Rows from expert 23 of block 3 of the encoder, named by matrix and row number. Rows with one number belong to one neuron. Each number is 50 + 12 x the weight over the matrix's rms, rounded and kept within 0 to 99. All counts start at 0.
# gate: expert gate (encoder.blocks.3.mlp.gate, 32x128x256), inputs 172-255
# up: expert up (encoder.blocks.3.mlp.up, 32x128x256), inputs 172-255
# down: expert down (encoder.blocks.3.mlp.down, 32x256x128, transposed), outputs 172-255
gate.105:50 50 50 35 50 72 35 50 50 50 50 50 68 50 22 50 50 50 66 50 50 50 50 29 07 50 50 50 39 63 37 51 50 59 50 29 50 50 72 50 50 38 50 50 61 50 50 50 50 50 50 50 50 50 50 50 50 50 50 39 50 50 50 61 50 50 35 41 50 50 50 39 25 40 50 50 72 50 29 50 50 50 50 50
up.105:50 50 50 29 50 76 50 50 40 50 50 59 50 50 50 50 50 64 63 50 50 50 50 50 50 58 50 50 37 50 39 62 38 50 42 30 50 50 50 60 50 50 50 50 50 50 50 69 50 50 50 50 50 89 50 50 50 50 50 50 50 50 50 50 50 50 50 50 50 50 50 40 50 50 50 50 67 50 50 40 38 50 50 50
down.105:50 50 76 50 69 58 50 50 66 50 35 50 50 50 34 50 50 50 50 50 27 59 50 50 55 50 50 50 76 24 64 50 50 50 50 50 50 50 50 75 36 50 50 50 50 50 50 50 33 43 50 50 50 50 31 27 60 50 50 50 50 58 50 50 50 50 50 50 50 50 72 50 50 50 50 50 50 45 50 50 50 50 50 27
gate.106:63 50 32 50 50 50 34 50 66 50 50 41 36 50 50 50 50 50 50 70 50 59 79 50 50 50 50 50 18 50 50 50 69 50 62 50 50 50 50 50 50 35 50 66 50 50 32 50 50 50 39 50 50 50 50 50 62 50 63 50 50 50 60 50 40 50 89 50 50 68 50 50 50 50 50 50 50 50 50 50 30 50 50 50
up.106:50 50 50 50 50 50 62 50 64 50 50 50 62 50 50 68 69 50 50 50 50 62 50 50 69 50 00 50 50 50 50 00 50 50 50 50 50 50 50 68 50 50 50 50 50 50 31 50 50 50 50 50 50 50 50 50 50 64 50 39 61 60 50 67 50 50 50 66 50 50 33 50 03 37 50 50 50 38 50 50 50 50 50 50
down.106:50 50 36 67 50 50 50 50 50 33 02 89 77 50 50 50 22 50 50 50 50 50 50 49 50 00 50 95 72 76 50 50 50 50 50 50 27 50 50 50 50 50 50 62 98 50 50 50 50 50 50 68 50 20 50 50 50 50 50 44 77 50 50 50 50 50 32 50 50 69 50 58 50 50 50 76 50 60 50 50 26 50 50 50
gate.107:50 50 50 50 50 50 50 50 50 55 50 50 50 50 50 27 97 50 50 50 50 50 64 41 50 50 50 50 50 58 59 50 60 42 40 50 50 50 50 50 37 50 62 50 41 50 50 50 50 50 50 50 50 21 50 64 50 50 76 50 50 50 50 50 50 50 50 50 39 50 50 50 50 63 50 50 50 50 20 59 50 50 50 50
up.107:50 50 50 50 25 50 50 50 37 04 50 50 50 50 50 50 50 50 50 50 50 50 75 50 50 40 50 50 50 50 50 02 50 50 50 50 50 28 50 32 62 62 50 50 50 75 60 50 42 28 50 50 50 70 42 60 50 50 67 50 24 50 50 50 59 50 41 65 50 50 50 50 50 50 50 50 50 50 50 50 50 50 50 58
down.107:50 50 32 50 50 50 50 71 68 50 63 50 26 50 50 50 50 50 17 50 50 64 50 50 50 50 69 50 50 36 50 50 72 50 69 50 50 28 50 57 50 50 63 50 50 26 50 41 50 50 50 27 62 50 78 87 50 50 65 50 73 50 45 50 50 50 50 32 50 50 31 64 50 69 50 50 30 50 50 64 50 50 50 50
gate.108:50 40 50 50 50 50 61 50 50 47 62 39 50 50 50 50 99 50 50 69 50 50 50 50 50 50 99 40 50 50 63 50 50 60 76 53 50 50 40 50 50 50 48 50 50 59 50 50 50 40 64 34 24 50 50 60 50 50 50 50 66 50 50 50 50 50 50 50 31 50 50 59 50 50 50 50 65 50 50 50 50 50 62 50
up.108:50 56 59 63 50 50 62 50 33 22 50 34 50 59 50 50 99 62 50 91 50 50 50 50 50 30 75 59 50 50 50 50 50 50 60 50 50 66 41 62 50 26 50 50 38 57 50 50 50 50 60 61 50 50 50 50 50 50 36 50 50 50 50 50 50 50 50 73 50 11 50 50 14 50 42 97 50 33 08 50 50 26 41 35
down.108:50 30 50 54 50 13 50 50 50 50 50 74 50 50 50 78 50 50 50 50 50 50 50 50 50 50 50 50 50 50 50 50 90 50 50 14 50 50 50 50 89 50 16 50 50 50 78 11 50 50 50 50 50 50 50 07 34 50 50 50 43 50 50 50 50 50 59 50 50 50 70 50 51 50 50 50 50 50 67 50 50 50 50 96
gate.109:50 62 58 35 50 85 60 50 61 50 50 50 50 59 50 50 50 50 50 50 64 50 27 50 50 50 50 60 50 37 37 62 59 50 50 50 50 33 60 50 50 50 50 50 50 50 50 50 61 50 39 50 50 50 50 68 50 50 58 64 50 50 50 30 50 50 64 59 41 50 50 64 73 34 50 70 50 50 50 50 50 50 50 40
up.109:50 41 61 50 50 73 50 50 50 50 42 50 75 50 50 50 82 50 39 50 50 66 50 60 28 50 50 50 50 50 35 50 39 50 66 75 50 50 50 38 66 50 50 50 50 50 65 34 62 50 50 50 50 58 50 71 50 50 50 73 65 50 50 50 50 36 85 50 50 50 50 50 50 50 50 50 50 50 50 50 35 50 38 50
down.109:50 50 50 31 50 50 29 57 50 50 50 65 20 56 50 82 50 50 50 50 68 81 95 50 30 50 50 61 50 50 39 62 32 50 67 06 61 33 50 30 50 69 50 50 50 72 35 50 50 50 50 50 50 50 75 50 50 50 50 50 50 50 41 50 50 50 09 50 50 50 50 50 50 37 88 50 50 50 50 50 38 50 62 32
gate.110:50 50 50 50 50 50 39 50 50 50 50 50 50 50 50 50 50 41 71 50 19 82 50 50 17 50 13 50 50 50 60 50 50 50 50 50 50 50 06 64 50 50 50 50 71 50 50 50 41 50 50 61 58 50 50 36 50 50 33 34 50 50 50 50 60 50 50 50 58 06 50 50 50 50 50 50 60 50 24 50 50 50 50 50
up.110:50 38 50 50 50 20 50 50 63 99 50 40 50 50 50 50 50 58 50 69 50 32 00 50 50 50 90 50 50 50 50 10 50 50 50 50 50 50 50 50 50 50 54 50 29 50 64 50 50 50 50 50 80 50 50 50 50 50 61 50 50 74 50 32 50 50 50 50 50 50 36 50 06 50 50 99 38 50 50 50 50 50 65 50
down.110:50 50 50 40 50 50 50 50 50 41 38 35 39 81 50 40 50 50 86 40 50 50 24 50 50 45 50 50 50 50 50 81 50 27 50 50 59 50 50 50 50 50 50 50 50 50 50 50 50 50 50 50 71 15 68 50 50 50 50 57 50 55 50 84 50 50 50 50 50 50 50 10 50 50 53 50 27 50 53 81 50 50 46 50