config.yaml
crop_scale_min: 1
encoder_arch: "vit"
momentum: 0.85
adamw_weight_decay_other_params: 0.01
Rows from block 0 of the decoder of a small masked image model, named by matrix and row number. Rows with one number belong to one neuron. Each number is 500 + 25 x the weight over its row's rms, rounded and kept within 0 to 999. All counts start at 0. Numbers have three digits each. After the name is the row's rms in percent of the matrix's.
After each neuron's rows are labels from the 100 images, of 14976, where the neuron reaches its largest size: "top examples" is what is common among them. Only what is clearly more common there than usual is listed. The data: telescope images of galaxies (Galaxy Zoo DECaLS).
# gate: MLP gate (decoder.0.mlp.gate.weight, 672x256), inputs 104-155
# fc1: MLP up (decoder.0.mlp.fc1.weight, 672x256), inputs 104-155
# fc2: MLP down (decoder.0.mlp.fc2.weight, 256x672, transposed), outputs 104-155

gate.223 067:481500500500517500500546500500500500500500500445500529500500558500500500500534500500500448500465486500500500500500500500500500500500500500500500463500500500
fc1.223 066:500500500500500500587500536500500439500500500433500500500500500438500492500500500500500500500432500500500500500500500500500500500500500500500500500407418500
fc2.223 092:500517500500500500500446500500500500500500514427500500475439500500500500500500500500500441500554500500500500500449500500500452500500500464463500500560500500
top examples: bar: no

gate.482 126:500500500500500500500500477500500500570500500500500500500500500465500500500500497507577500500530500500500500500547500500500500500522529500447500500463510500
fc1.482 104:500500457500500500500481500500500500500500539500500500502455544522500445500500500538517500473535500480500500500500533500504500467500500465612500500500500500
fc2.482 086:456500486500500531500500417500500465493469520526548500494447500500500500513529500500500500500500500582500500500500485465500481500464500502500500500556426500
top examples: edge-on disk: no; spiral arms: yes; bulge size: small

gate.53 094:500500417500500500534500500450500500500500500500500500500500458500500500500541500500486500500500500500500544500500551502518500472500500500500434500500485500
fc1.53 091:517500500500479439528541500414500500500433500453500500500444480500500543500500424500484500500456500539500500474495500500500500454500500562500500500500500534
fc2.53 089:500500500531444500500500500509500463500500500500474500500500500546500500500526477500500500500527500500500500500500500500500500444500455579475500500483491500
top examples: shape: featured or disk; edge-on disk: no; spiral arms: yes

gate.76 110:500457500508500500500500500500500502500500500500545500472495500423500572500465500500500500500500520500509500500500500500500515500459474500500500553500500500
fc1.76 101:500500500500500426479564500500465500500582443500442509500457500500475500523500480499500500546500500500495500562500500500500500531500500537500500500554500462
fc2.76 100:539570500500500500500500500544436500516500500500500500500500500455533500500452500523566500500540502492500480500500500500500462500576500474500500500477472500
top examples: roundness: cigar-shaped; edge-on disk: yes

gate.58 091:500500491538523500500500500500500500500529530445500483500500522500500500500500437500500500500500458500500540500500436490500474500500500500500500500500500500
fc1.58 089:504500500478500500500500500500500500500456500465524500500500500500551445500500500500500500495500500500500500500500500500500500500500500500500500438500500500
fc2.58 092:538500495500500529500463500500500500500500500517439462448500500500476478537553500547500536500462500500500416500499500500500500522451500500500534500500500500
top examples: edge-on disk: yes

gate.501 121:500443500498500456500500476466442500500435438500526554500460500500500520500564500500444534500500500500500500500500500500485500500500500500500500483455500500
fc1.501 144:500500491500500500500500514548500500500500547500500500468545525500494482500500500526547463531500500476430526506500500508500493500512471500500500493500520500
fc2.501 112:471479500527500500500456500522500500500490456505500500500500500457458471510500500500500468500500510500500500500500516600500500530532500500500500500500500500
top examples: shape: featured or disk; edge-on disk: no; spiral arms: yes

gate.474 103:500563452500525500557500500500500500500500482500500564500500500500455500500478500500430558494500500500500500434500543500522500500500500500473500434500500500
fc1.474 094:500468500500500500500500500500500453500500500522500500500500500500500500500460500500541500500500500500500500500500500544500500500500500500577500456581511500
fc2.474 093:500539500500500500500500500500500551500500500500547500500500552500543481500500500500500500500500565500532500500500500500501500500500544514500438500500500500
top examples: roundness: cigar-shaped

gate.94 096:500500462500500427500500444500500500500500489500500500500500500500420500535416500500500532487467500500500456500500500500548500558500500500500500500500500500
fc1.94 089:500500500500500500500500500500500500500500500500569500500492500458500494500500500500500500500500500500500500583500500427500474500500500500500500448500500500
fc2.94 092:500554461434419500500500558500500500500500500500500435491449500500500544465500500500500500500500500500500500500500500503500500475500500500583525500497535500
top examples: spiral arms: yes

gate.512 108:520440500500500500500452500500580500463500500533443497432472479521500561500500554500550500500500525500500500500500500500452502500500523500567444484500470500
fc1.512 105:500500553432500500500462500458570500500524433458500500500456500565473500546500500519557500514500530500500500500500500526500500500552500491500462500500476500
fc2.512 084:468500433500512559500482452499464554500500500500500500500545500500500500500562500375500445500500515500500499500500500500500500500432500500500500500500500468
top examples: bulge size: small

gate.288 101:500542500500500546500500500438531543500548500500469423500500500428500500465415500495510545500500500500500551500514500471500500540500500523500500500500575463
fc1.288 100:500500500500500541493500500500500500500435500500500551500500500500500500500500557569418483456500500500500500453500500500500500500541466500405500500500562500
fc2.288 098:500500500500500500529538529532500500500500500500520536500500543500500500500500500500500523500458473500408500500500493500537500500500500500470536500500463500
top examples: shape: star or artifact

gate.376 078:500500455500500500500521534500500500500500500577500419500500500472473500500384500500450500538500561500500500500500500500500500500450500553557500500520489500
fc1.376 102:500500500500500500500500500500500548500500500500500500534500466500500500500474500531475500500500500500500395572500520535500500500439500521500500525511500444
fc2.376 108:554500500500500500470500500550500500500451500500500500500476517565500500500553485500500500500469519500500500500496500494500446500539500500500500478500500500
top examples: roundness: cigar-shaped

gate.101 115:465500500500500500456506500500500547500483500500500526500500500500500500500500483500500500500500443500401500500500500500500500500531500500456500419500483500
fc1.101 092:467500500525500500500500500415440500444500500500500500500500500500479500500500500554500500500500500500425500500500500500500500500500500530500500500500500500
fc2.101 103:500500500500500524500543500533500500500500500500500500559500500584500500500574500480500513500527442500500500500500500500500500500500500500490500500524500461
top examples: shape: featured or disk; edge-on disk: no; spiral arms: yes

gate.645 118:435465496500500500500512500473562500500500500521438437500422469500500500548500500500538500500500489489500500563528456520516500540500559500468500518500500500
fc1.645 132:500500531472416500500500476500500593500472527500447487500439500500500533428500504500520500500500491500477500500500500500501500500500500463500500533500500445
fc2.645 116:463500485500500500500500500528500500500483472500500563500576500500500500568460500502500500500500539500500450504445500469500474430500500457500455500483500500
top examples: edge-on disk: no; spiral arms: yes

gate.622 103:500500459500500500500500500500500457500483500500500500469516500500500549500500500500466500487500500500500500549482500528500500500500500555479500500474500562
fc1.622 101:500500500500500500500500557500525451500500500575500546500500500478500500500500565402483500500500500500500500500482500500500500527483500500500500473500500443
fc2.622 067:500500538500500500522500500500602500500500500492527500500500500500500500590500500500500500500500500500500500500500500463500500500500500500500500500500500500
top examples: roundness: round

gate.254 084:500500505500500500500500500579500500500500533500500500500500500500439466488500440500420500500570500456514501500500500500492500500500500456500500500500500500
fc1.254 098:500351439500547500553525500500510461500500500500500500500500500500500500500500500500582500500500472500462500440500500500500500459500500500518500500500500500
fc2.254 095:500500500534500500500500500500500500500500500500559500500500500500500402500500500534500500500500500486546500518500500500500527468449500500500500516436500482
top examples: roundness: cigar-shaped

gate.324 081:500505500500533404500500500500500500500524500500500459500500538500500500500500500500471484500500500500500500500500500500500500500500474500500500500500500500
fc1.324 085:500479500500500617500500500500500548466434500500500519459545500500500500500500500535589500500500541500500500593500500500500500500500500500500500500500500500
fc2.324 091:500500500473500500500500500500467456500500500485500498515522500500500500532500556486500500573500500500500500502426500607500500500500500433469500500500585500
top examples: edge-on disk: yes

gate.191 111:500500491500500500500500448529500500500467500527500500500500472500500500500500500556500526500500476500500500500500500500500500433500555500518500500450515585
fc1.191 100:500477500514500500500462500531481500564500500546500500500489500537500492497500500500510521500500500500500500500478500500470453424500500500523500549500500584
fc2.191 111:500500487500504500500500500500500500500500500500500538464500500500500484500500500500500500434500535500471561500500500500500422467500500500416419500500500484
top examples: shape: featured or disk; edge-on disk: no; spiral arms: yes

gate.33 096:560500500500550500441500500482500555500481500500500500405500500500504470500575507500500500500500468500570500500500521500431500500500500500500449500500500500
fc1.33 112:500500458479500500500500511500544500500500500500442500500500500500472500500500500500500500500500500563500433500500530500461551454500500493438500500477500467
fc2.33 102:500500541500542500500500500446500500500500500510437500589500500500500459500455537541560500500500500500500500500500500549500436500543500500518500500522500500
top examples: spiral arms: yes; bulge size: small

gate.384 111:500500500500500500500500500541517500500500500500543500500500500500500500408500500515479500522524500543591500492500459480490500500533500500500500500500500500
fc1.384 122:462551500500548500500512445500500484412500500500515500500529500505500500548500468443488500516500500500500520500500500500500500503500525500500518500500500500
fc2.384 108:500500500500500526500548531521500500491500499500500500463500556500521508473500458500500557467526500462533469500500500500514500500534586500500482473500386500
top examples: spiral arms: yes

gate.395 094:480500500571500500500500551500475488500500500500552480500500500500500534468500500500500462500514425500500500500500427500457500500500523500539500500500491466
fc1.395 091:450500500500463500500500540550500500451472500500500500429500500499500500500500500500500500500500500578500414500500513500566500500500500500500529500500500431
fc2.395 103:481500500500500533500541500500500511500527500568518500500500480500492445500487500500447511500489500468500500486500474500500439500500500500500448500500518549
top examples: spiral arms: yes

gate.304 109:564419500500561500500500500500500500500500500500500500478500500500526500500506446500500473500500446500500500458559500500500500524500500500500500500500500511
fc1.304 112:537500500510533500500500527500500500500500500500553500451509493463508500547500500554500500500500460474500500488500500500500500500521541500500500500412500500
fc2.304 101:538500500500500532500500500500452451500500500500500500500500500536500500451472500500450535500500500534500500500500500500500500500500500500556438447500500500
top examples: shape: star or artifact

gate.120 100:500473583500500500500500500491500500500500500500568500500500500500500544595463500500500542500500519500464500500500500500500476500501500500500500500500500500
fc1.120 092:500500500500500500500500500500500511500500478500500500500500500423556502500500473500507500500500500500500500500500526500500500500500500500500500500500500538
fc2.120 099:488441529500500500525500500464500500416500500500589500500500500500500500560572500500519500500549528500518500565500500433500500500500500500473500534456500500
top examples: bar: no

gate.341 113:500555500500471500500500445500500500500500456541500500559500500500500500500500500500557515436500500489500500555524500500500534475500498577500500500500473500
fc1.341 117:479500500500500500500500500500500500519551496560430534500500500500500500491500500500534520500500500500500500572538500474500500437443493500500500500500468500
fc2.341 109:500500500478500530474463513500500500500500500542500500500500468473445448494500500500453500521500500500500524500500472543500500500486500556500500485451500500
top examples: spiral arms: yes

gate.337 101:500500500500500500500500500500500386453500500500500500450528500500500500500550500500495500500500532500498500500500558500500500500442500500534535473500500473
fc1.337 103:447500500500497459528500500441500561463500475500500467500500470500500500500500500500500559500500500500462500500512500521525500500500500538500500500468500500
fc2.337 077:531500500500437500500459500558500500468500572542500530500500500500500457500533500500500500500500488500473413500500500500500500500500500513500500493500500500
top examples: edge-on disk: yes; roundness: cigar-shaped

gate.669 129:500500500500434500500547500500470431511500500500539540446500500500474527500469534500500490449562500500500500420500518422500560500497453527500500500519483486
fc1.669 135:500500476500558500500470558493537560504500500500463473500500500500500500500551500471500500500442500562500500500500450500500471464500557500500500500440500500
fc2.669 130:515500493500500500500500500500500500500500530500500490500524588500500500500500526500500500501473500515500500500500501500500500455500532500467500455484466500
top examples: roundness: round

gate.403 095:500500500500500500462500500500500500502532500524448500500561500500446500500554552500500500481500460500500500500500500451495564500500500500500500479500500551
fc1.403 090:500500500476470500500441500500500500554500500500500500500500500595500500500500500500455500500500500500516500500464480500500500500521511453500500500500500568
fc2.403 098:500500575561526500537546500500500500500500489500500429500500522497500415500500500500500466500485535500500500540500500500500500483500500419500528545535500500
top examples: spiral arms: yes

gate.425 082:500500500464500500438500500500500500500542500500500500500500500500500467548568500482500500500500500500500587500537500538500500500500500468500500500500500484
fc1.425 076:500500500500500500500514477500460500539500500500460500500500500500500500500431500470500465500500500500500476557500438500500500500500527492500472414500500500
fc2.425 078:500500500500500500500467500500530551452500525500560572500500500500500418500519500500500551500507500416500500500500500500489500500500582500500488500453500500
top examples: shape: featured or disk; edge-on disk: no; spiral arms: yes

gate.599 117:561500500518500550500500500500500500500500436500500500500500500500500500500500500539500500500500500500467500500474500601500500453500500500557500500449541500
fc1.599 100:500521500500500500500500500500500562500500472532500520500436500556500500500500500500500500500500437500500434523500495500573500461500500480500500484500503500
fc2.599 095:500500584500500500500531450500500478525509500455500500443500500500500469500500500503500500500500500547500500500500500500500500500500500523500414500500480500
top examples: shape: featured or disk; edge-on disk: no; spiral arms: yes

gate.314 100:500500500500500500500500534500474500500500500443500473591500500500500438500500500500500500533500500456500572500500500500528468509532500469500500500455426500
fc1.314 091:500515569500500500516535500500500500500500500437500516500500500500471424505500475500406500500500500500500500500500500500521500447500500500500500500500500500
fc2.314 091:500559500500500554500468500500500500500500500500500500500500500500500477457500500470500530500500500500500500500462500500539500500453500500500500561500464500
top examples: edge-on disk: yes

gate.655 141:548500544411559543500500541432500500500540557500500500500500500500500500500500500500500500500500500500470500500444500471412500500500444544499500500500500440
fc1.655 126:500562484572500500500500500540500500500443474500500455500500500500539500474500532441500500521500500500500500500500560500500500500500499500476540529545512532
fc2.655 107:500500500500500500500500500500500458500500500500500500500500500512500516556484500420500500500500500486491500500500500500500500472525446500500500500500460500
top examples: spiral arms: yes; bar: no

gate.275 105:500500500500500473517500537500500500500500492500500458500500478473500500500500458559491478533461500500500527561500500500500466399500500500500500500500500519
fc1.275 110:500500500500500544500514597500475474500500500465500500500500500500500450562460471500500500500500500500500476542500531500500442500500440500452500500500500548
fc2.275 110:500500500513471500500546458520500500500500514500500500500541500551457500423500543480500500439500500500483556469500500500463480500500498500500500500585417500
top examples: shape: star or artifact

gate.79 093:500500491500458500539525500519500500500500500563500500500500500500500500428438500586463500545488500500500539500500500500481500500500500500500500500426500500
fc1.79 080:500500500500500500500500500500500500500426453500500500500537566500500500500500446500500500500500500527500560500441500547469524500500500500500500524500481500
fc2.79 102:566500500500582460456524500495500467500545500500500549500505497500500500500500500500500480500500468500565500500500500500500523500500500500500500490466529430
top examples: edge-on disk: no; spiral arms: yes; spiral winding: tight

gate.113 098:500500500500500500500500500500500500559500500500500486500500500500429500560442456486555500500500503474500527500529500459446449500500500447500500496500536500
fc1.113 088:500500475500500500500500500500500572567546500535475482500472500500500550500499500500500500500500500500500500500500500500500512500500500500469500500485500500
fc2.113 115:495500500500500500529461440561500500569542500500458410500500472500500500533478500500500470500517500520544523500500500500523500500500500444500500500471500500
top examples: edge-on disk: yes; roundness: cigar-shaped

gate.89 077:500500500438580500453500512500500500500462500419500410500500500494500500500481449500439541500500500450500500500500500500500500500500497451500424530500500500
fc1.89 085:500500500500500500555500500500500500534569500500500500479500500500500500500551533500500500500500500500500500465542500416531500500500500500439481473500500500
fc2.89 113:458500491500500500500524500559500500500500500445500543539500500467500476562500500500500500538500500500481503506455541535500547500541500500500546500500500500
top examples: shape: featured or disk

gate.228 092:500500500500467500461500500500500444500500500500500500500500500500500500500500500564500500500500500500503500500500500500500478500500500500528575542500500500
fc1.228 092:500500500500500500500500574500500552550500500500494500500469500500500500500500500500500500500500500500500500500500461565500500546500500500500476500500500500
fc2.228 081:500432500517500500500500500500500485500500500500500513500591500500500500462500500396500500548500441500500500500500500500421500500431500471591500500500539500
top examples: roundness: cigar-shaped; edge-on disk: yes

gate.454 099:470500500500541500531500544500500521500500426500500500567500500500500500500500500500500500467500456500462500424500500537475500569500500500500500533500495500
fc1.454 102:500500500500500515500500509446500500522500500500500500518500500549547500483500462500537456500521441458500421500500500500500538500492555500500500469500500500
fc2.454 090:500500458500500500500500500595468500476500500500500432500500500500485464500500500544500500544415500500500500500500500500526435444445500500500500545500500500
top examples: shape: featured or disk; edge-on disk: no; spiral arms: yes

gate.285 102:500500500500455519500453500500531500470500500500475500517500500500419500505500486500500500500489491500506500500500500500500500477526558444500500500500500500
fc1.285 122:500530500500460500500451500500491500500500422500500500520500467500500500426485551500500447538478500500500500500500522438500500500530575500457500500467445517
fc2.285 091:500500560500500500500500500500500500500500500500500500500500500500500500500532500500500500529500526494500548500536430498500500500500500500500500493500500477
top examples: spiral arms: yes; bulge size: small

gate.333 117:500500500500454500502500500500500420500500459517467546524500500465500402500500500535500552500516500500500500515570500500500500500500502500500553500461500500
fc1.333 122:500500500500500475496500471500460500397447554500535500494451500500561500546500500500467455537500500500500500500500468500500500500500500500500500464484500500
fc2.333 128:500500433500500500526500500539500500500500552500500500498500500532500522500500547500500500500500500500500500500500500500554555500500457436500500500500500500
top examples: spiral arms: yes

gate.349 094:500534500500500500535500566500482500500500500450458527500541500521500500555500500500500500500500500500500500500477500438500475500500500500473500500500413500
fc1.349 082:516501459500533500471417452500500558516500449500500500457500488485500472500452500500473531500577500500500500500530500500548500500500540500500500500500527500
fc2.349 092:500500545500532500508510500500469500500500500500500500558545500500500500500443500500500500500500500500441479500500500549470500569500500500534521500500500500
top examples: edge-on disk: no; spiral arms: yes; bulge size: small

gate.531 090:500401500500500500500447571510500522500461500500500500548478500500500500450500500500552500500471500574500500500500500577500531500455500500500500500453500500
fc1.531 083:500500500500546500500500463462445500500546500500500500500500444500500500500500500500500428500500500500500500500465500500500435582592500563500500500551500500
fc2.531 093:500516500500500500500462500500500490500500500500500473509500500500488556500500500500500500466500472538559500542500500500500442500499500500500500500500500507
top examples: spiral arms: yes

gate.520 096:500500500500500545500500467500500509500500557544550500495500500560500500485500500500503500500475596500500500500480446500500487500500531500500441530500433503
fc1.520 118:529500500500500500519500433500558447500452500551500500475522501500505525500500500500500533500500500500500500500500500500467500430500500500575500536500500549
fc2.520 081:500500500500500549500583500500500500555506500455500519500500536500500500500500500474500500500442500500500500466500500459517445500554500500500500500500500500
top examples: spiral arms: yes

gate.339 102:500414458500500526500500500500500500500500500500500500500500500569500422526589500536500500507500500500441500500500500500500500500500471500500500500500522500
fc1.339 127:500535451436500500547500500456447500500501500500534447481500500429565500500500547500500500500500500500500500500500500500500547500564548500500473458461500500
fc2.339 102:506500500500500500500500500584500500500500577500500571500461500500549500533563500500500500500566500522500500500534500527475500468468500500500500500500539500
top examples: edge-on disk: yes

gate.428 091:500500500500455500500500500500489500524500500485476500524589500500426500448500500548515517500518500500500504577500500500500444500500500535500500500500500500
fc1.428 078:564500500500500500500500436530602500500500500441471500451500500500500500500500500500500500503500500500583500500465452484500500500459500500448500500500500500
fc2.428 101:557500466500500500500459500514500500500500500553500519439500500500500500500500500525500500579481537500500500500500500500500500500500522500500500488500500559
top examples: edge-on disk: yes; roundness: cigar-shaped

gate.268 107:500500546467500529500500573458538500500500500436500440500500500500500500500438500500500500455500500500559500475500500563500491500540471500467500500500500500
fc1.268 094:500538500500500500465500446500467500500500500500554500500500500476500516523500389500500500526468500500500500500500500500500500500442500507500491500489500500
fc2.268 088:500500440545500500500500500505562500500500500500500526428500500500500500500500500530500500455500440500500500501500500500500500500500500500444500500441450500
top examples: edge-on disk: yes

gate.137 101:530500500500500500500500478500487434500500500500574500540500500500501500453484500500500498459500500449515500500500539500500547560500444500552452498500500500
fc1.137 104:500500472474500546469500555500500563471500477500433500500500500500500500500514500500500500565446500500545500500500445500500463500500500500500500500500500500
fc2.137 111:500500442500500511500500500500510500500500500500500449523500500528506500500500500500500500500500486545500500500500500500500500500559500500500492500462500500
top examples: roundness: round

gate.478 090:552500535500468500493500500500500510500500500500500500500500500500431549500500500443500544500500500500500465500500500500500500508500553500500569500500500500
fc1.478 121:500500500474431500500439500500500500574430500500469507500499511542500555500500469448517554500570541536525462500500500452500500500500540500531500464518500441
fc2.478 123:500500500500500500460522500500486516500530513500500562500570500443468500500485500536500500500500500500500476500500500573500500500516500500457500500489500449
top examples: edge-on disk: no; bar: no

gate.334 102:500395500447500500483485476450479500500448500515549500500528500500500606500500500500561500500500500500519500500500457500500500530500500500578500500500500500
fc1.334 136:500500530500500500504480486500500500500442502500500530500558500500500511500500500500500500538495500500500500500531500529500500500500500500500500500500500500
fc2.334 119:500500500500456512500500500500486500462500500500500500500553508519500500500500486553487529557500457538500500500500500500543500500500500572500500500487421500
top examples: bulge size: small

gate.154 138:500500500541430530521416500500500500520500500531465500500500535465500500500528489500500500500500500500458528500500500500553540500500500500500500500500500500
fc1.154 114:541500500500500500515591500500500500500500544484500500520543500500500465500437500500538500500500500500500500500500500500500500500485567500555536500500500536
fc2.154 091:500500500500500500500500500428500500500510500500500584500500500500500500500624446500500500500500500500520500500500493500500509500500453575500500500500500465
top examples: edge-on disk: no; spiral arms: yes

gate.604 103:500471462562500500500474500500500500500427428500500530500500500500500500500500500500500572500463500500500451459500500562500500500500500500500500536500500500
fc1.604 092:500500532431500500500500500500500500508500538500500413500500475500500500538500489507500500500500500500500521540500503439500500500500500500474500500513500500
fc2.604 092:487456500490500500500500535519500500500500500500500500500500500500546500500500500500500431451500464456500500500466537500496501493530500500500500500436500500
top examples: shape: star or artifact

gate.653 083:471500500500447500500500500500500443500500500462500500500500500500477500500500500500500511500469551500500500510500500500477498500500500500500500500500500500
fc1.653 069:500500500543500500500500546533452500500500500506500500500500428500500500500548500500500500515521406500461500500500500500500500500500500500500500572500500500
fc2.653 095:500415500500500500434500500500500500502500500522526500530427479542489500500500500500445500500516500500500500500500534540467410500552434500500541542500530500
top examples: edge-on disk: no; spiral arms: yes

gate.431 127:500603500500500500500537500500500500500500486502500500500500500500500500500500500550478500516466500500500500500500500500454500500500500466500500500500500500
fc1.431 138:476417500500500500500524500500477527500500533500500540476500460562500500500500500500509500500544500476500500500500500500500500532500476500500500500500454500
fc2.431 106:535500500500530458500500500500500500500500506527500500500462500500500500568500500497500594500471500500500500527500500500538576500460500500542500500500500500
top examples: bar: no

gate.412 129:500500500500500445500500500500524500524560500543500559500500500500500500500500500510542530459477500500512459482500485500500500500500559500500500500480500500
fc1.412 097:500500500500500500513465500500500500500500500550485500468473500534500500435500500500500500500500500500500500468500476415500500500500500500500500500491500500
fc2.412 121:500522544500456512500500500500500500500500435500500500500500500500500459500500500500500500486540500536500500500500500488500500487452440500500459500439500500
top examples: bar: no

gate.55 070:500500500500500500500500500500430500438500500500500500500548500451500500500500500500516500500500525500500500500500500606400500506500569500500500500453500500
fc1.55 086:500433500500500500500500500500470603500500535500500500500500500500500500492500500500507500500500500500495500500500480500500495514500500500500501419500510500
fc2.55 098:500500500500500500500375556500500479500500500557500500500500495500500500500533500500500500539500500537460500486500444500539519500500500444500500500500500500
top examples: shape: featured or disk; edge-on disk: no; spiral winding: tight

gate.56 083:500500500498500500473500500500500453500500500500482500500500500500500500500500457500500500463500500500471500537500500500500500580500500500500500439500500500
fc1.56 070:500500500500500500500500500500500500421500500500500416500500570397558481500500500500500578500500500500529500500541500500500500453500500475500500500500500500
fc2.56 103:500500500500500500550500500500500500500500500500500500438500500500489500500500500606461500424500500500500500500500500481500500500500500500500500500500500472
top examples: shape: featured or disk; edge-on disk: no; spiral arms: yes

gate.201 097:500500529500500500473568500500441500478500500540554477518500500500500500500500500573500446500500414500500500500500517500500525427529500500500500500500500500
fc1.201 083:500500449500500500545476500500500500459505500500500500500500500500500500500500500500555500500500500500433500500547512500487500456562500500500458508500500457
fc2.201 082:453500557436500496457474500466500500500500437500500500500421470500500500500500500500489500500500564500500500500500500456500500500500500534500525500500500500
top examples: spiral arms: yes

gate.152 133:500500500500500500500500500500500500500500552500496456421500500500500473500500500528500500500438520459547546458463486469520500500451500457563500427500500500
fc1.152 104:500500500500500500500500500500500500500526500500500500500500500500565500500479500542500559500429500521500500436500500500528500500500500500500500500500500500
fc2.152 099:521500561500500517500500500500500500500500500440500500500500521529500500500500492500500500500500455540452500500500500500500500500500525500500500565417500566
top examples: spiral arms: yes